A small sound classifier, trained from scratch.
Model: 10.2M parameters, log mel input, norm rmsnorm, moe soft, num experts 32, layers 10, width 192.
Rows from block 4, named by matrix and row number. Rows with one number belong to one neuron. Each number is 50 + 15 x the weight over its row's rms, rounded and kept within 0 to 99. All counts start at 0. After the name is the row's rms in percent of the matrix's.
# fc1: first MLP up (model.blocks.4.ff1.fc1.weight, 768x192), inputs 0-191
# fc2: first MLP down (model.blocks.4.ff1.fc2.weight, 192x768, transposed), outputs 0-191
fc1.760 109:46 45 39 46 89 55 45 47 44 37 66 81 86 41 58 47 29 35 27 46 57 64 44 60 51 54 44 66 73 33 38 69 37 43 48 30 53 35 45 27 65 36 53 73 26 64 35 35 72 46 56 60 53 67 41 58 62 51 47 21 41 65 56 38 49 38 34 49 41 52 37 37 76 64 50 38 86 46 43 58 60 63 59 48 31 55 87 68 44 56 34 66 43 86 78 63 69 59 61 76 30 38 32 38 56 71 41 46 42 46 63 56 46 54 47 42 47 57 46 61 52 65 69 56 35 45 39 71 67 23 86 48 47 54 34 34 44 56 51 42 64 55 52 47 57 59 48 47 56 41 59 41 55 30 15 55 49 10 44 60 30 47 35 44 43 18 55 60 27 51 51 67 62 71 52 57 54 37 22 50 56 22 16 52 41 57 20 41 39 34 78 64
fc2.760 111:53 51 49 39 84 76 55 54 23 44 61 65 83 53 36 59 38 43 39 30 78 53 65 50 32 55 65 83 87 50 40 56 43 46 36 48 60 49 52 00 77 10 49 62 33 33 57 60 44 60 53 55 24 59 55 45 61 33 59 24 50 66 53 55 62 44 26 48 56 61 27 14 73 62 49 46 70 53 35 46 48 24 54 42 55 40 71 65 41 40 45 52 79 76 55 62 73 44 39 83 31 46 46 46 63 78 30 31 55 65 54 42 39 45 50 23 46 51 31 44 46 77 29 54 46 52 45 58 54 35 70 46 65 54 14 43 59 54 61 35 49 63 48 51 63 33 25 53 66 56 70 55 49 51 42 60 45 40 55 59 41 42 58 64 61 30 36 56 39 43 40 56 77 57 47 58 44 49 58 42 53 61 08 58 64 52 64 41 64 42 60 56
fc1.761 127:64 15 54 48 23 34 68 61 33 50 35 46 23 40 72 45 40 71 66 55 29 16 42 29 60 70 50 55 28 65 50 65 55 41 58 40 23 49 62 61 30 57 56 40 63 21 46 34 34 53 55 48 56 46 63 46 56 62 63 44 47 54 44 49 73 46 69 72 43 31 51 37 21 35 48 48 41 45 84 43 45 57 32 70 46 43 20 31 26 78 75 44 43 11 30 43 33 68 50 34 78 27 35 41 36 36 59 49 54 34 66 61 60 42 53 69 38 28 62 53 47 37 59 72 59 69 41 50 32 40 51 22 44 29 66 36 69 46 39 63 45 32 62 25 39 25 73 63 49 37 41 72 27 61 46 64 57 15 56 55 40 59 44 43 35 46 38 27 55 58 52 30 29 49 70 32 50 40 52 55 35 61 54 31 55 35 35 53 47 64 67 36
fc2.761 129:32 53 34 38 41 47 57 65 25 49 53 39 40 44 62 44 44 42 80 55 10 31 32 54 46 75 53 60 31 58 45 60 39 52 58 25 39 42 38 77 45 54 42 26 38 24 55 59 41 52 71 40 50 46 49 49 73 50 12 33 44 61 64 56 46 28 51 56 46 53 48 23 23 42 53 37 51 53 74 49 53 59 45 76 68 47 28 29 40 73 58 26 50 35 48 56 42 75 65 63 70 22 49 51 55 47 29 46 59 30 34 44 46 41 65 43 33 35 16 39 36 28 66 71 60 75 60 48 39 41 71 48 48 51 63 51 48 38 50 57 62 28 67 24 43 24 76 53 60 24 40 80 50 55 49 72 65 37 65 50 00 74 41 35 47 52 63 55 77 30 60 48 56 49 59 33 34 51 57 59 30 28 47 26 59 40 38 45 48 65 76 59
fc1.762 107:50 45 65 74 31 38 67 24 63 51 48 61 42 40 46 58 99 56 56 58 33 82 74 66 72 39 48 29 26 38 57 72 43 49 33 73 50 48 57 31 21 63 55 40 46 65 53 60 34 49 56 65 62 44 56 35 39 52 58 58 50 18 30 36 32 78 47 48 50 31 56 52 66 42 37 45 16 53 30 46 54 53 41 61 57 48 54 54 29 57 48 52 24 38 48 67 00 44 43 35 53 56 37 34 60 42 50 40 47 40 20 57 28 59 26 33 40 54 76 62 57 33 39 46 71 51 24 49 40 68 30 56 70 60 69 52 38 32 51 47 37 50 51 47 62 74 46 58 29 66 37 71 53 64 79 22 48 55 43 65 44 39 53 51 48 76 40 46 80 46 52 19 49 54 70 42 64 51 49 44 76 36 55 62 39 50 26 35 48 43 38 60
fc2.762 106:54 45 48 56 49 66 75 58 48 47 56 44 34 35 57 42 80 41 74 27 31 73 57 60 52 27 58 25 75 53 54 57 70 31 32 30 53 43 56 61 47 51 52 50 36 57 41 49 52 53 57 37 58 26 52 59 58 63 64 60 58 26 54 79 60 55 42 60 44 40 42 53 36 75 41 53 19 50 39 46 48 53 51 23 81 63 49 65 36 67 51 56 37 47 57 40 41 64 34 47 50 33 40 43 58 54 32 14 52 39 11 60 41 54 26 42 55 67 78 56 55 28 40 44 47 56 45 46 44 71 33 58 40 47 62 63 59 28 40 59 45 82 64 20 70 44 37 69 26 83 50 76 66 74 66 42 47 55 60 61 41 51 82 17 53 51 44 37 60 42 55 06 79 43 67 65 69 36 54 38 54 49 69 30 43 71 71 46 17 33 33 58
fc1.763 123:51 46 47 65 29 41 62 43 61 41 53 62 45 46 61 48 86 46 66 56 31 79 67 70 74 49 54 14 43 39 49 68 42 42 44 69 42 57 41 50 49 44 63 56 45 77 53 55 38 47 51 46 64 33 37 42 40 56 48 60 51 16 38 41 58 59 58 57 58 39 62 47 60 58 66 39 19 52 35 38 70 51 61 65 47 50 43 78 33 54 40 56 18 52 59 47 00 38 64 41 34 55 48 27 53 42 50 40 41 51 22 49 28 55 22 46 50 63 68 42 55 40 32 53 57 56 19 59 50 65 34 44 69 53 74 50 40 31 55 62 52 45 62 49 54 76 36 64 38 56 74 82 70 69 86 27 54 52 31 66 55 56 46 46 48 71 48 30 85 41 60 25 47 57 50 41 73 69 54 34 83 31 66 36 26 55 43 49 42 27 18 55
fc2.763 131:52 33 59 70 40 48 73 63 48 57 64 41 34 38 51 45 82 48 70 50 23 74 68 69 56 20 43 32 72 51 54 53 51 35 41 41 61 51 56 65 49 50 50 43 47 60 51 56 41 57 59 40 70 22 54 43 62 69 68 60 51 25 53 70 61 52 38 69 42 39 46 49 37 61 43 47 19 45 43 40 55 53 56 33 83 66 61 71 35 70 34 45 50 39 53 49 38 59 34 47 45 30 41 35 61 53 36 30 55 38 12 60 32 47 44 41 46 74 77 59 56 32 35 55 64 61 44 48 54 65 33 50 36 48 59 57 54 42 43 56 51 79 70 34 66 50 49 72 18 85 48 73 64 66 77 35 50 47 75 52 31 66 75 20 42 57 50 39 53 45 67 08 78 37 64 65 66 44 56 29 47 46 70 30 49 67 78 50 25 23 19 63
fc1.764 107:45 77 49 42 49 49 30 31 66 60 48 99 58 40 53 50 45 56 58 59 72 17 36 56 45 59 31 66 75 30 82 42 70 48 54 52 51 63 40 55 44 59 50 54 44 38 46 35 69 62 57 48 39 68 60 51 44 23 35 67 28 36 52 22 16 46 61 50 49 70 39 97 41 36 65 44 87 36 51 38 58 48 52 68 35 54 75 57 68 45 22 68 57 65 55 75 61 44 45 49 29 84 47 25 43 51 42 79 40 52 28 43 26 50 49 60 57 31 57 39 44 47 29 42 56 35 92 67 47 47 42 40 41 39 26 56 37 27 48 59 65 61 60 51 49 55 45 45 49 68 52 68 48 25 57 20 38 65 62 45 47 57 70 51 43 25 37 35 41 64 65 65 46 64 33 47 68 48 30 39 54 27 58 54 58 52 54 41 47 78 54 43
fc2.764 118:35 49 73 38 55 47 33 36 69 63 57 86 46 47 52 58 50 61 40 47 57 24 44 51 56 50 47 51 51 30 64 41 61 60 60 81 41 40 36 60 55 61 59 56 41 60 50 42 83 49 36 54 40 67 40 48 48 51 32 59 47 44 48 26 31 48 71 68 75 77 46 67 60 52 51 50 90 74 34 52 49 48 65 55 34 53 61 52 57 44 63 68 43 71 60 50 54 45 48 71 34 62 37 47 52 68 55 59 28 74 59 29 57 70 40 91 74 44 57 54 48 54 49 13 38 44 99 68 74 44 31 40 42 51 35 52 39 34 61 48 42 87 43 49 51 69 40 16 53 27 54 48 38 31 56 44 40 73 39 58 63 35 21 70 50 26 55 65 71 74 59 52 25 59 54 57 58 57 49 55 55 45 68 71 47 65 26 32 37 59 54 51
fc1.765 135:48 69 69 34 71 60 49 50 48 36 22 23 36 54 33 38 69 73 48 58 48 74 58 43 34 62 75 67 26 71 50 66 60 37 42 31 71 36 36 67 69 38 43 48 61 75 61 53 44 66 62 37 32 48 53 43 39 55 37 46 74 60 46 74 35 71 34 57 45 29 77 26 51 53 47 59 29 48 23 35 40 50 32 34 59 48 27 35 64 08 62 36 59 36 38 29 29 52 76 74 46 57 73 57 51 57 44 44 62 53 65 36 70 34 35 33 69 75 34 55 53 46 45 64 31 74 15 46 30 46 62 63 50 43 85 59 50 69 50 55 51 58 43 73 38 67 39 56 62 25 60 39 54 64 54 53 48 64 32 54 47 67 51 61 62 76 59 62 42 32 11 63 50 15 44 57 44 38 66 56 41 26 34 55 54 59 58 65 50 38 46 52
fc2.765 143:48 52 59 47 53 51 44 70 49 39 40 31 43 36 48 60 57 70 46 58 56 93 63 48 51 58 57 38 20 64 57 53 61 51 55 68 52 56 58 40 63 29 54 43 51 94 70 56 53 47 39 24 28 55 57 57 16 55 51 51 60 44 40 55 54 56 49 54 57 38 69 56 55 51 31 54 15 47 40 37 47 36 54 30 63 45 22 36 62 39 72 22 44 26 54 18 40 49 50 31 65 42 58 70 46 34 65 35 56 57 63 37 76 46 53 51 76 69 48 55 47 49 51 61 38 68 25 33 16 53 47 59 39 56 69 71 44 58 48 45 38 76 34 60 45 70 37 61 46 29 74 42 63 61 48 59 63 58 33 49 62 65 38 83 75 83 63 55 64 50 25 41 57 10 55 44 20 45 61 77 33 76 66 51 39 70 71 59 55 37 13 45
fc1.766 080:64 43 48 69 35 40 44 53 50 53 31 47 66 54 44 50 33 37 33 47 51 04 40 48 52 75 69 57 24 77 46 76 62 67 41 58 26 48 56 59 57 51 42 43 58 38 45 49 58 63 48 57 60 39 46 63 53 57 34 40 55 59 60 59 66 65 68 56 51 51 47 35 42 45 63 60 38 40 47 57 32 13 48 30 41 57 52 60 51 45 66 48 38 37 23 66 66 63 80 27 58 66 46 51 56 62 64 62 53 47 47 56 68 87 31 42 40 35 47 38 54 32 57 53 21 45 74 38 54 29 78 32 58 54 99 46 66 29 41 30 73 60 52 29 41 64 81 59 72 35 40 50 31 63 71 57 80 15 30 45 47 45 27 77 62 71 38 53 65 38 54 68 68 63 48 42 47 38 56 79 59 59 40 40 43 62 47 50 45 72 60 50
fc2.766 067:43 45 51 47 54 53 48 47 60 57 92 33 25 37 73 56 68 40 77 59 32 51 14 52 61 45 61 24 49 44 29 34 48 59 33 24 74 57 60 67 28 53 48 54 31 41 56 38 29 44 33 34 59 49 56 63 67 52 43 64 34 63 45 59 73 45 51 42 53 65 49 32 48 66 54 58 48 29 64 68 52 41 34 66 48 50 43 49 46 77 19 19 41 51 59 39 50 59 54 25 48 47 53 66 51 26 35 64 50 37 36 63 27 50 73 54 20 65 41 61 68 59 55 58 66 48 15 35 52 85 38 57 30 39 39 50 47 43 37 48 51 00 62 69 51 08 75 53 49 37 38 49 61 66 72 58 63 49 54 34 22 63 55 45 43 50 56 52 74 54 69 39 59 44 65 58 26 78 56 45 47 19 78 37 46 54 64 63 37 43 49 53
fc1.767 121:49 46 53 65 26 41 67 52 58 45 55 61 36 31 55 53 85 67 59 61 35 81 76 77 72 40 53 38 39 34 54 50 47 50 39 76 73 60 33 38 24 41 56 51 44 65 52 31 31 67 45 65 68 32 37 52 27 51 47 55 49 19 47 47 41 63 48 34 63 40 58 39 71 59 68 39 11 76 32 55 55 63 39 62 57 48 56 61 40 44 56 67 26 42 65 54 00 36 52 44 40 44 53 37 54 33 51 49 40 34 28 51 25 61 33 51 52 44 62 31 51 54 37 52 66 44 34 36 55 83 22 42 44 60 68 33 29 31 57 61 50 58 46 66 53 75 29 57 31 65 55 51 78 72 70 40 44 64 43 60 78 49 65 47 49 52 43 34 71 63 59 14 47 60 61 46 63 59 53 29 62 44 71 37 41 34 45 56 45 21 24 64
fc2.767 133:52 38 47 77 44 51 73 72 55 52 66 45 34 42 36 44 73 47 71 41 44 73 47 64 59 19 58 34 61 49 57 42 68 50 29 60 60 54 65 66 49 57 60 63 43 75 47 55 53 53 47 25 58 20 64 69 53 63 68 64 56 32 43 68 53 72 44 53 52 44 45 53 51 80 37 43 11 37 31 46 44 65 51 24 66 62 57 80 44 63 40 52 40 46 56 46 47 48 44 39 51 43 47 46 63 50 45 29 39 42 18 61 30 55 38 54 60 74 81 53 52 30 40 46 45 55 47 21 54 69 26 56 35 44 55 46 70 37 46 58 51 84 63 31 66 46 34 69 26 81 63 60 58 63 74 35 53 53 55 48 51 43 66 20 45 40 52 30 59 48 63 16 68 30 65 68 64 52 61 26 66 61 65 38 55 69 86 51 14 18 21 60