config.toml
train_examples = 39062
n_mels = 80
input = "log_mel"
win_length = 512
head_dim = 48
qk_norm = false
expert_mlp_ratio = 0.25
width = 192
positions = "learned"
grad_clip = 1.0
warmup_steps = 2780
weight_decay = 0.1
Rows from block 7 of a small sound classifier, named by matrix and row number. Rows with one number within an expert belong to one neuron, the router's apart. Each number is 500 + 25 x the weight over its row's rms, rounded and kept within 0 to 999. All counts start at 0. Numbers have three digits each. After the name is the row's rms in percent of the matrix's.
Before each expert's rows are labels from the 100 clips, of 14848, where the router gives the expert most weight on average: "top examples" is what is common among them. Only what is clearly more common there than usual is listed. The data: synthesized solo parts of chorales (CocoChorales).
# router: slot weights (model.blocks.7.mlp.router.weight, 64x192), inputs 128-191
# up: expert up (model.blocks.7.mlp.up, 32x48x192), inputs 128-191
# down: expert down (model.blocks.7.mlp.down, 32x192x48, transposed), outputs 128-191

# expert 19
top examples: saxophone; note F4
router.38 100:516536504514521508498521527480492509479524487486520523493494531526480489527514490495513471498504550513474489490480512525459497483510464538510564554488471482479484528534473487519500478517479504
router.39 088:495516502480482503445445536521528528487508510427489523468428531471465512512534504518481538513524500514491507495494521509516471507507500482499509470476520510496481506486493492525467533519536498
up.0 073:543481432503498462472447518509492499491480527515494531513481515563557452502510493492542472464502504502475515499484540505494508494537499532494490495554497528493493495478521496469499496436496486
down.0 073:482498497516501513483477517509444511549515504500488487463532502516486516435494506504482522512527472433515526541512508498498496545495548479496462482518540503498539488467507498487514517533505484
up.1 124:498516500507490503495491532494501478503446486495521542510493507504455514541535511473453493515479515517523491489477506516485490461529462524517532509457494475480491521490502497547467524524517482
down.1 128:481503487511503491520458540504485459471452508506499509491485522482513487462485533475482499500534517485492539503480534500487492471549511539545470454526502519484530497441477486503506519528490456
up.2 053:494463496487508556511525497503481498478540488502496492505483479481495511468447517516486496515503472484555466510529505516518553511465515467471438460522512521523481486464511513486516475486503510
down.2 059:497499475497523457464505500463517524484503494480473483491510510551527486472519471462490438447512519512507495500456516488512516451528509529458494493504472523506474497500513501483480472493476526
up.3 057:498502520487505553519530481487514504501528496489477474512475497482502517474426512493492480508500475485556466522551518500552540509485515489450456457514530521521460503439513494503513475484514507
down.3 060:477452498482511506466502482455513502466495513493503504497517513514526521496502493473496456440513517506528510504470510497510531480518495523461485490509447508549501494467508517480507526470505511
up.4 106:497509488509458524508498488511525494523525483489512482491489488485474495506470536502455509537506508492536431504570489523502468530451485479517486515461554515486459531508515500527501481519540494
down.4 113:521447488510506515518480486526465549500569513512514488480543476518508480479505513542507514514531467474496498497517470523531491529465528499507467536507522523489484480530521506465503479480501492
up.5 108:504528492515494502489480542492502472507446486498518550499493511509475499532538517454464492495492518524512503486471515502483486455551473535522538521450467480484484525495491494547467531516508487
down.5 118:489509503496486483524460535517502464467467512504513527496485523486507481453481506468484484503533517476467533519480514508470486492546509529577481478535497522476529502473471495509511500533491473
up.6 124:492504498491505499476518492484483549474536503521510441473522513536541477482480485528563460481494492487483501536498517478483523516460520499503501509540491498493529500504482510481549457479465530
down.6 121:502466503486500513505532471499473508546527496490487457495523471474499534487474490556506495500498467448521472487554478504503493541495543447452493517474543525524503480545521513489518473476490518
up.7 080:479499488505481520484509499479476531497507508515485459462533482510498510469465507542503467506491477455521466543562504476489484514451531461488477495509504531502514501500499517500552485512484528
down.7 065:499488468493492478478547458497488492486525504535480458482510488486492498489447508558527491484506496462514481507522487518550548501490545489488527534491502487539509479527530542475528469482482504
up.8 109:486510500514480475496491542494509466502430506488504569501476518485457507517534513473470501493470521518519502483473519493491490457549482537502535502439478472491499523496491487528472544528501490
down.8 121:502508495490482488559457528515523473459505488537521535491484507516521483455481515468503487476562501506448542500477524523482510483529490512567479459517482544477523495467481497475500484502509470
up.9 060:507465461477481532520504469523505479516515475488485454482485454484529493479466505507505496501507493476545448498560522483543519520475531460482462471492535506532480497485539510483498482492511518
down.9 054:499514483521476488494493511515539471508467509502450491477448517468499530520507488446524500460478522501486492499473510511491484486497498507508547484484500482515517485539500491501522484509493463

# expert 30
top examples: flute; note F#5; note F5; note G#5
router.60 099:510508501489496485489496477509475491475483525517489511514502492435508513489468524492455558494511479479519480539539474509515495493478486478502478466501534517523508516492472535496536540508547488
router.61 125:536475542506533489485539513464471456474537453510509487508484524489480522507480508531490510510491471469505453500482499494471525529503509524525455543504499518507516462504486520527487497549487488
up.0 103:488510476513468485488509462533531518520521467470495506471499500493528484489492498505513500529499499506518479483528529496532485472481521471505501466453476490489462535476522500512488458477499529
down.0 094:489477498478523480519502443510479511500504530474461498539486531485520506486500492472509491456503456476486512491463518512535490498518519537451533443499492501546520481498479524449507497456498506
up.1 091:509467436527486489522508473564518522505531457468494514507500502517511476473493515524523499505504510502487500476488507513547496530489485505491506452496479491479475521485496475489492452484485495
down.1 086:492492497502540470524520495500480509463514495514461499525525524561517500469496481510498526527509441495492486502459498539556496533517480510463545463518509548534506502469517572494482490477480539
up.2 094:514482502507510498564466451546511472537533471472489512536492475448506494483491502505457533528544480508484474473542511520567504504467496440493489496481510507497495499515511501465478501495543508
down.2 121:472496513495458509479489486499483509521485527506484463454515493460518505459487561489477469457494500429484471512511524469512471467543549470497448528527487515514531483499515462495540511521503511
up.3 066:524481462505508491555468472543507473512534463469492508511504506472543460480484492492473533543541492504500455488530518508567502495455484457501476509502507525499477507519503497470473483494537491
down.3 095:465497516502462519498492455483481505528487536513508458463476474451511496447487545510448481459508490434476485531506509481515489492550573485480497533506505512516540461529511490494517504525502519
up.4 060:499482505522492510511432514553510483488496444483503572539487526486501503520510503518529510480498532475503508491476502529534519490532429513464504490507499515528510478505501460490489471520511481
down.4 058:488507527467544495471490476480514505463478508549491549509484452497524502485476478497500492467534520495489556555505500479506486489522546453485514531529485516504497494531510492463534484459477465
up.5 141:492488495565530484506562480489497488515511485490466494484495522528438547491485513499511496557460492493536494466494480489490507492536526541466504463469516489483512490482521491533455513503473478
down.5 132:473469490531505464516486529499519466483503423488471511534505508532491532511490514519508527550497493487492507499526448532453487531500482487547488455488532541497502517522506517499470525508500495
up.6 069:518493465488493550520466476544508513518511482432515534507461490456526463506509514480480515515525508489496480495525513542529483479472497464484515487469499518509472495505520486489485489506526519
down.6 063:514512523531479474464485518508499501502485492514496460517510488519492504467491524509491524480512475489451537560491495499484431449501533518508501528528511538485535485528513475546511547507473487
up.7 102:487507511532514499471554489447479517484489546519507478485548506540502558495485523493517499516460468485490529505475469462459490480504534502508504520502526488480535500503495517524518517506450481
down.7 105:493509513502513514521490522490549490497546434491483515496518505537495501515485468494550520515486513544482539501507468486419533550489447459547503488487494497465501512515519534510481510496484536
up.8 061:509490463545472516555443461510565532497500480449526552481499477480513488496524481511523504486497515512514522511495534528537516498481476473445500499502497532492470512493515465478479497511482502
down.8 046:492510475480496470524527509536534506493454478517470523533554489539504488519480505496463493511517493552495453523489495488542523492485472556524511498527508523497510482502516514561520523441418513
up.9 108:524461498505496463539407516548488444498489458505490530554464498464520479499486528521506505495507511478478479471491491540534526508499465540511484493535515500538489493506494490461493492522516480
down.9 100:487534477485499508488466470526488530516513526505540529496540468493554481483486499477494449513518514486488486536532539489559476463493539471507492526531482480498458537491501462492512470467524498

# expert 9
top examples: oboe
router.18 094:480487508472472509465445518499547486482492515493499511508478521489512503522518510532525523460502519523501495517503541476530481485517482479510502497547468494558491502492470474498581545489502520
router.19 091:487494499450476495475462509506534532488508456501489506468465493461512502513494476527518541470503485533536496497509553481526529481497521474492509477515454515534452500495505537503503506527544532
up.0 056:506485492504497528493540485500493495544509517499494523510504492519492501507482488500438479503513483521515480490504487522526498508546486503516511482457514474506478559480526506499468503516503506
down.0 072:493515527489546510533509529505481492469464518491536530490493503469500523534489500460501468467501526473521531507516487475482517452533496472421532450493497513514480485480499514513512569487459523
up.1 074:515504488503520546505503491524504465504468494504503512549516522510500463500483527477457463529519496482502499476495485548495473521517480543489532535487502487480476520480496455483481456487493471
down.1 068:450484552474479452503518525495504505514451520507491486513523477501523493502473486487527500478500511521507507544463540461517493474520524491475510509519510519566486498498481437474515507533498471
up.2 077:529522470503535494528504476520499466500446505507495521549509501533507470523483514486518462532491503477483483467475501549489493509516476546495557522505482464444466506469496465459483468481473486
down.2 063:486449522485506443519534501513483552548555551493487493477504509479492524467519491498495474514479506454474513480502499483498509528490506490493504519537565565493492526496459472466500518526448497
up.3 067:478461480497497535486454521493504501482486505534521507485492513520551487508505450518539490483539499497502538516506514488519477515544464491503485483547514467497497492486492503460509512480495507
down.3 079:479533531518488514459536511474452523494538495477495523511504457494467531480522512491479512490419486487546493510479494492536512483497503480493486518493522486446499492498485517515520500487490482
up.4 127:541481472467529523530484488538501482504473511497505469529503516548539435505480532533524461501527475488449485491471476522506483537483468520495487494522501516490482496500502476471506485461486500
down.4 113:531458474560513473523532489507501506472502457515490495552519465533517502514436477494530453524498500485480480502501468540500480539497503498469486505499500492497493517468530481484489477509473466
up.5 116:551474475475528525526513497544494471525479531481492474533498532529527459499499529530516456512531486464457480485496471525484454536480459548492498505496492502495487509496465468483512478464493493
down.5 111:529460481507552516519521498504506515506501470543519491521495470532489490515451480468515455523516509504510490486531464531473476549488519545502482528519521487458490520476546451470473483507501477
up.6 072:502473501497530530551509504534485501531492492518487499511510506512530490530480473528551485514508466481468481494499489521545468536511467507507480488501512512476468540487496488494484473488482494
down.6 082:495503448527536473496477497548496524456470515508474478511517478524535458525500487504503499491478458475508513523501518476543492540517501506469521454495536504499516464498509497484500465494437491
up.7 068:502489470478512521526505490530512469506466527487488504508509516519484457525503494500463462513526517468483493522478493534480458520554467529486512540497471450482482536498505461491489474481486518
down.7 070:493487522510513503489483527491490510491486499524484488473535497483523528516466496477533524527442506519493516582471541463498505460526520465478540516509457494485468506517496535514537503456493493
up.8 084:497507501529513461511514505519515539491545502493501503498470512509515493482503485466554525480524496506463511501485508514537512491503526491493486451522508569499487506460515527491500505500499473
down.8 093:495469498465494525477505484484487490495525473489549487516488488495495498493495521510507523547451513496530474498509492537473476513442497509484473555485462474457505481476477453550463490507508500
up.9 064:505475491522509517524509519531548473482536480489504521502459495516483485540518450484544498525490509529499507502501503504515523504526528512528485457541510500493500472433532503518494514491527500
down.9 072:481537479510511531463503498488461492504480532466511469513495490462483492491488521540507491523454462494556449490513522468488468540479507484541481536501462493472492504502480486528508484518501530

# expert 23
top examples: oboe; note G4; note G#4
router.46 072:501483483472463498525461502491531527504476530482456530507464519488476486551518495536488506498503537510539490496534495490542517469512495511467543464549505497546456508463507498496522514517487504
router.47 102:489509514417452498481457504488549531492490503492474486472474527480512491518475526531525533468489537498515481531504535484476514468506487460480501499538435482517489501491485499524528502524513517
up.0 097:565512433509524518488512472518508483522471517512461507556500483520473460490473492512496464528516494482489497477501487534479487536501483516515566498469514486447485500516492460481511459505505508
down.0 094:518496535536475497501543486521476461501460458497460495501482483468477523501566532494510543513502479514537478528485494468541476456528530486455520422474511488518517499474501491525500528511494519
up.1 062:535486461503520545498487489512494469503470538507484452547500477530497461491477473472485455485511495452496486490491522519471494504496479510491531531505518490486526491464525492498515500503493541
down.1 070:490525452478507512492522503503497521498489507530480475519487474506497482525510483525481490495514492511423495501513494490514473500492526474511524443512431536498480488512506536513516463498519503
up.2 106:502489493477514514521480476497545516500497496489478524512486469489455490505459479518439503523513490500526489448535520502573528502495525488505528493450508485481481494526542503476477461521534526
down.2 086:529506509531538448482511494502483479540431570510482509493505497495492492482532512496477503504495477498487477526467483496521491459557513497483498452486472471493475482516517520489495495500498519
up.3 048:497506462492502512532483483487492514538455536555483518503519484498493478477502499515466470508524504469493526576518468490490498502546497504502540519498466482523527498485500505518522504468473483
down.3 068:520500478504502445468566477564487484517505476487519533487461543513472530541520495510516490484504450457496473528487486494533509490550532517455515473469510530471446511491493474518498477490476544
up.4 077:535490455473532541533473484543502479518466516522473503527475492534520443507464522485523450495508515460469513478481505545508495529517464519519530523529514483505486488485495453472526493491499503
down.4 080:496521453542497503518509475515513487513495477491497480531479511532510526525463483510482492513445472497500460498489487515486483504495558498489535477435484475452477489473499516471488458509507534
up.5 119:547510435500545532507502494519507471507475495508494487545492487537498464499460481479497474500533500480484476453479494543494510514491491529506522506493521484472508484492516469460487449486499504
down.5 098:503544519524524509551503467527465487506469531501495514499499469478474524480493497475483536528506478514505510554464470509520484504542493507488539465506492508503530519508493532526497513518502498
up.6 078:543524458460543522544507488504515486501462515514482531576521492527510495486466481458509482502524516504494517477509502521502506523513507544515580472476485520495514509479499479483480475473498495
down.6 086:520493534520486455508480503510496444507453509519494502500477504498509486502566528479473469438499446475511475474504484492492502490547500511526481499508466487525498486487481494527489513509466515
up.7 148:463516538464469499462451511468521515479517495473504495478467489471512530493521519506501532455483510534498501536514526460496532465490523463484494491532495498507529436503512523508535524524520496
down.7 145:482482494470531539511458513513538520478506524505487533507496465490521504482503446490483568467500488502502558516475533503577512492515506479476527458506533477526511475490491499460511517497500500
up.8 101:481527546428477497483483513478506509502497493494507469466473494471512539457494529503479545461494516518515502544530517463505507470477509479494493484525501505497522434490509518502527523532518486
down.8 107:496499484488523534521481520534522536483498511524486521503495488473512520481509438509451527464513494518494552498477533505571530517503468501472558452488532471544502489511516505473493500471508504
up.9 067:474573520466499517477480498480492505489489526533501480521530465501529502449503512463483500445505496510480534574472489490496485487523510518462539484524528517488573435458480516483511523488512492
down.9 080:488479481485488539469477529479497469517424541509511482486486484495465485549508474488490542479443489478460534488503505490512475533487437525466525495526490504512507472494482523484506559487437490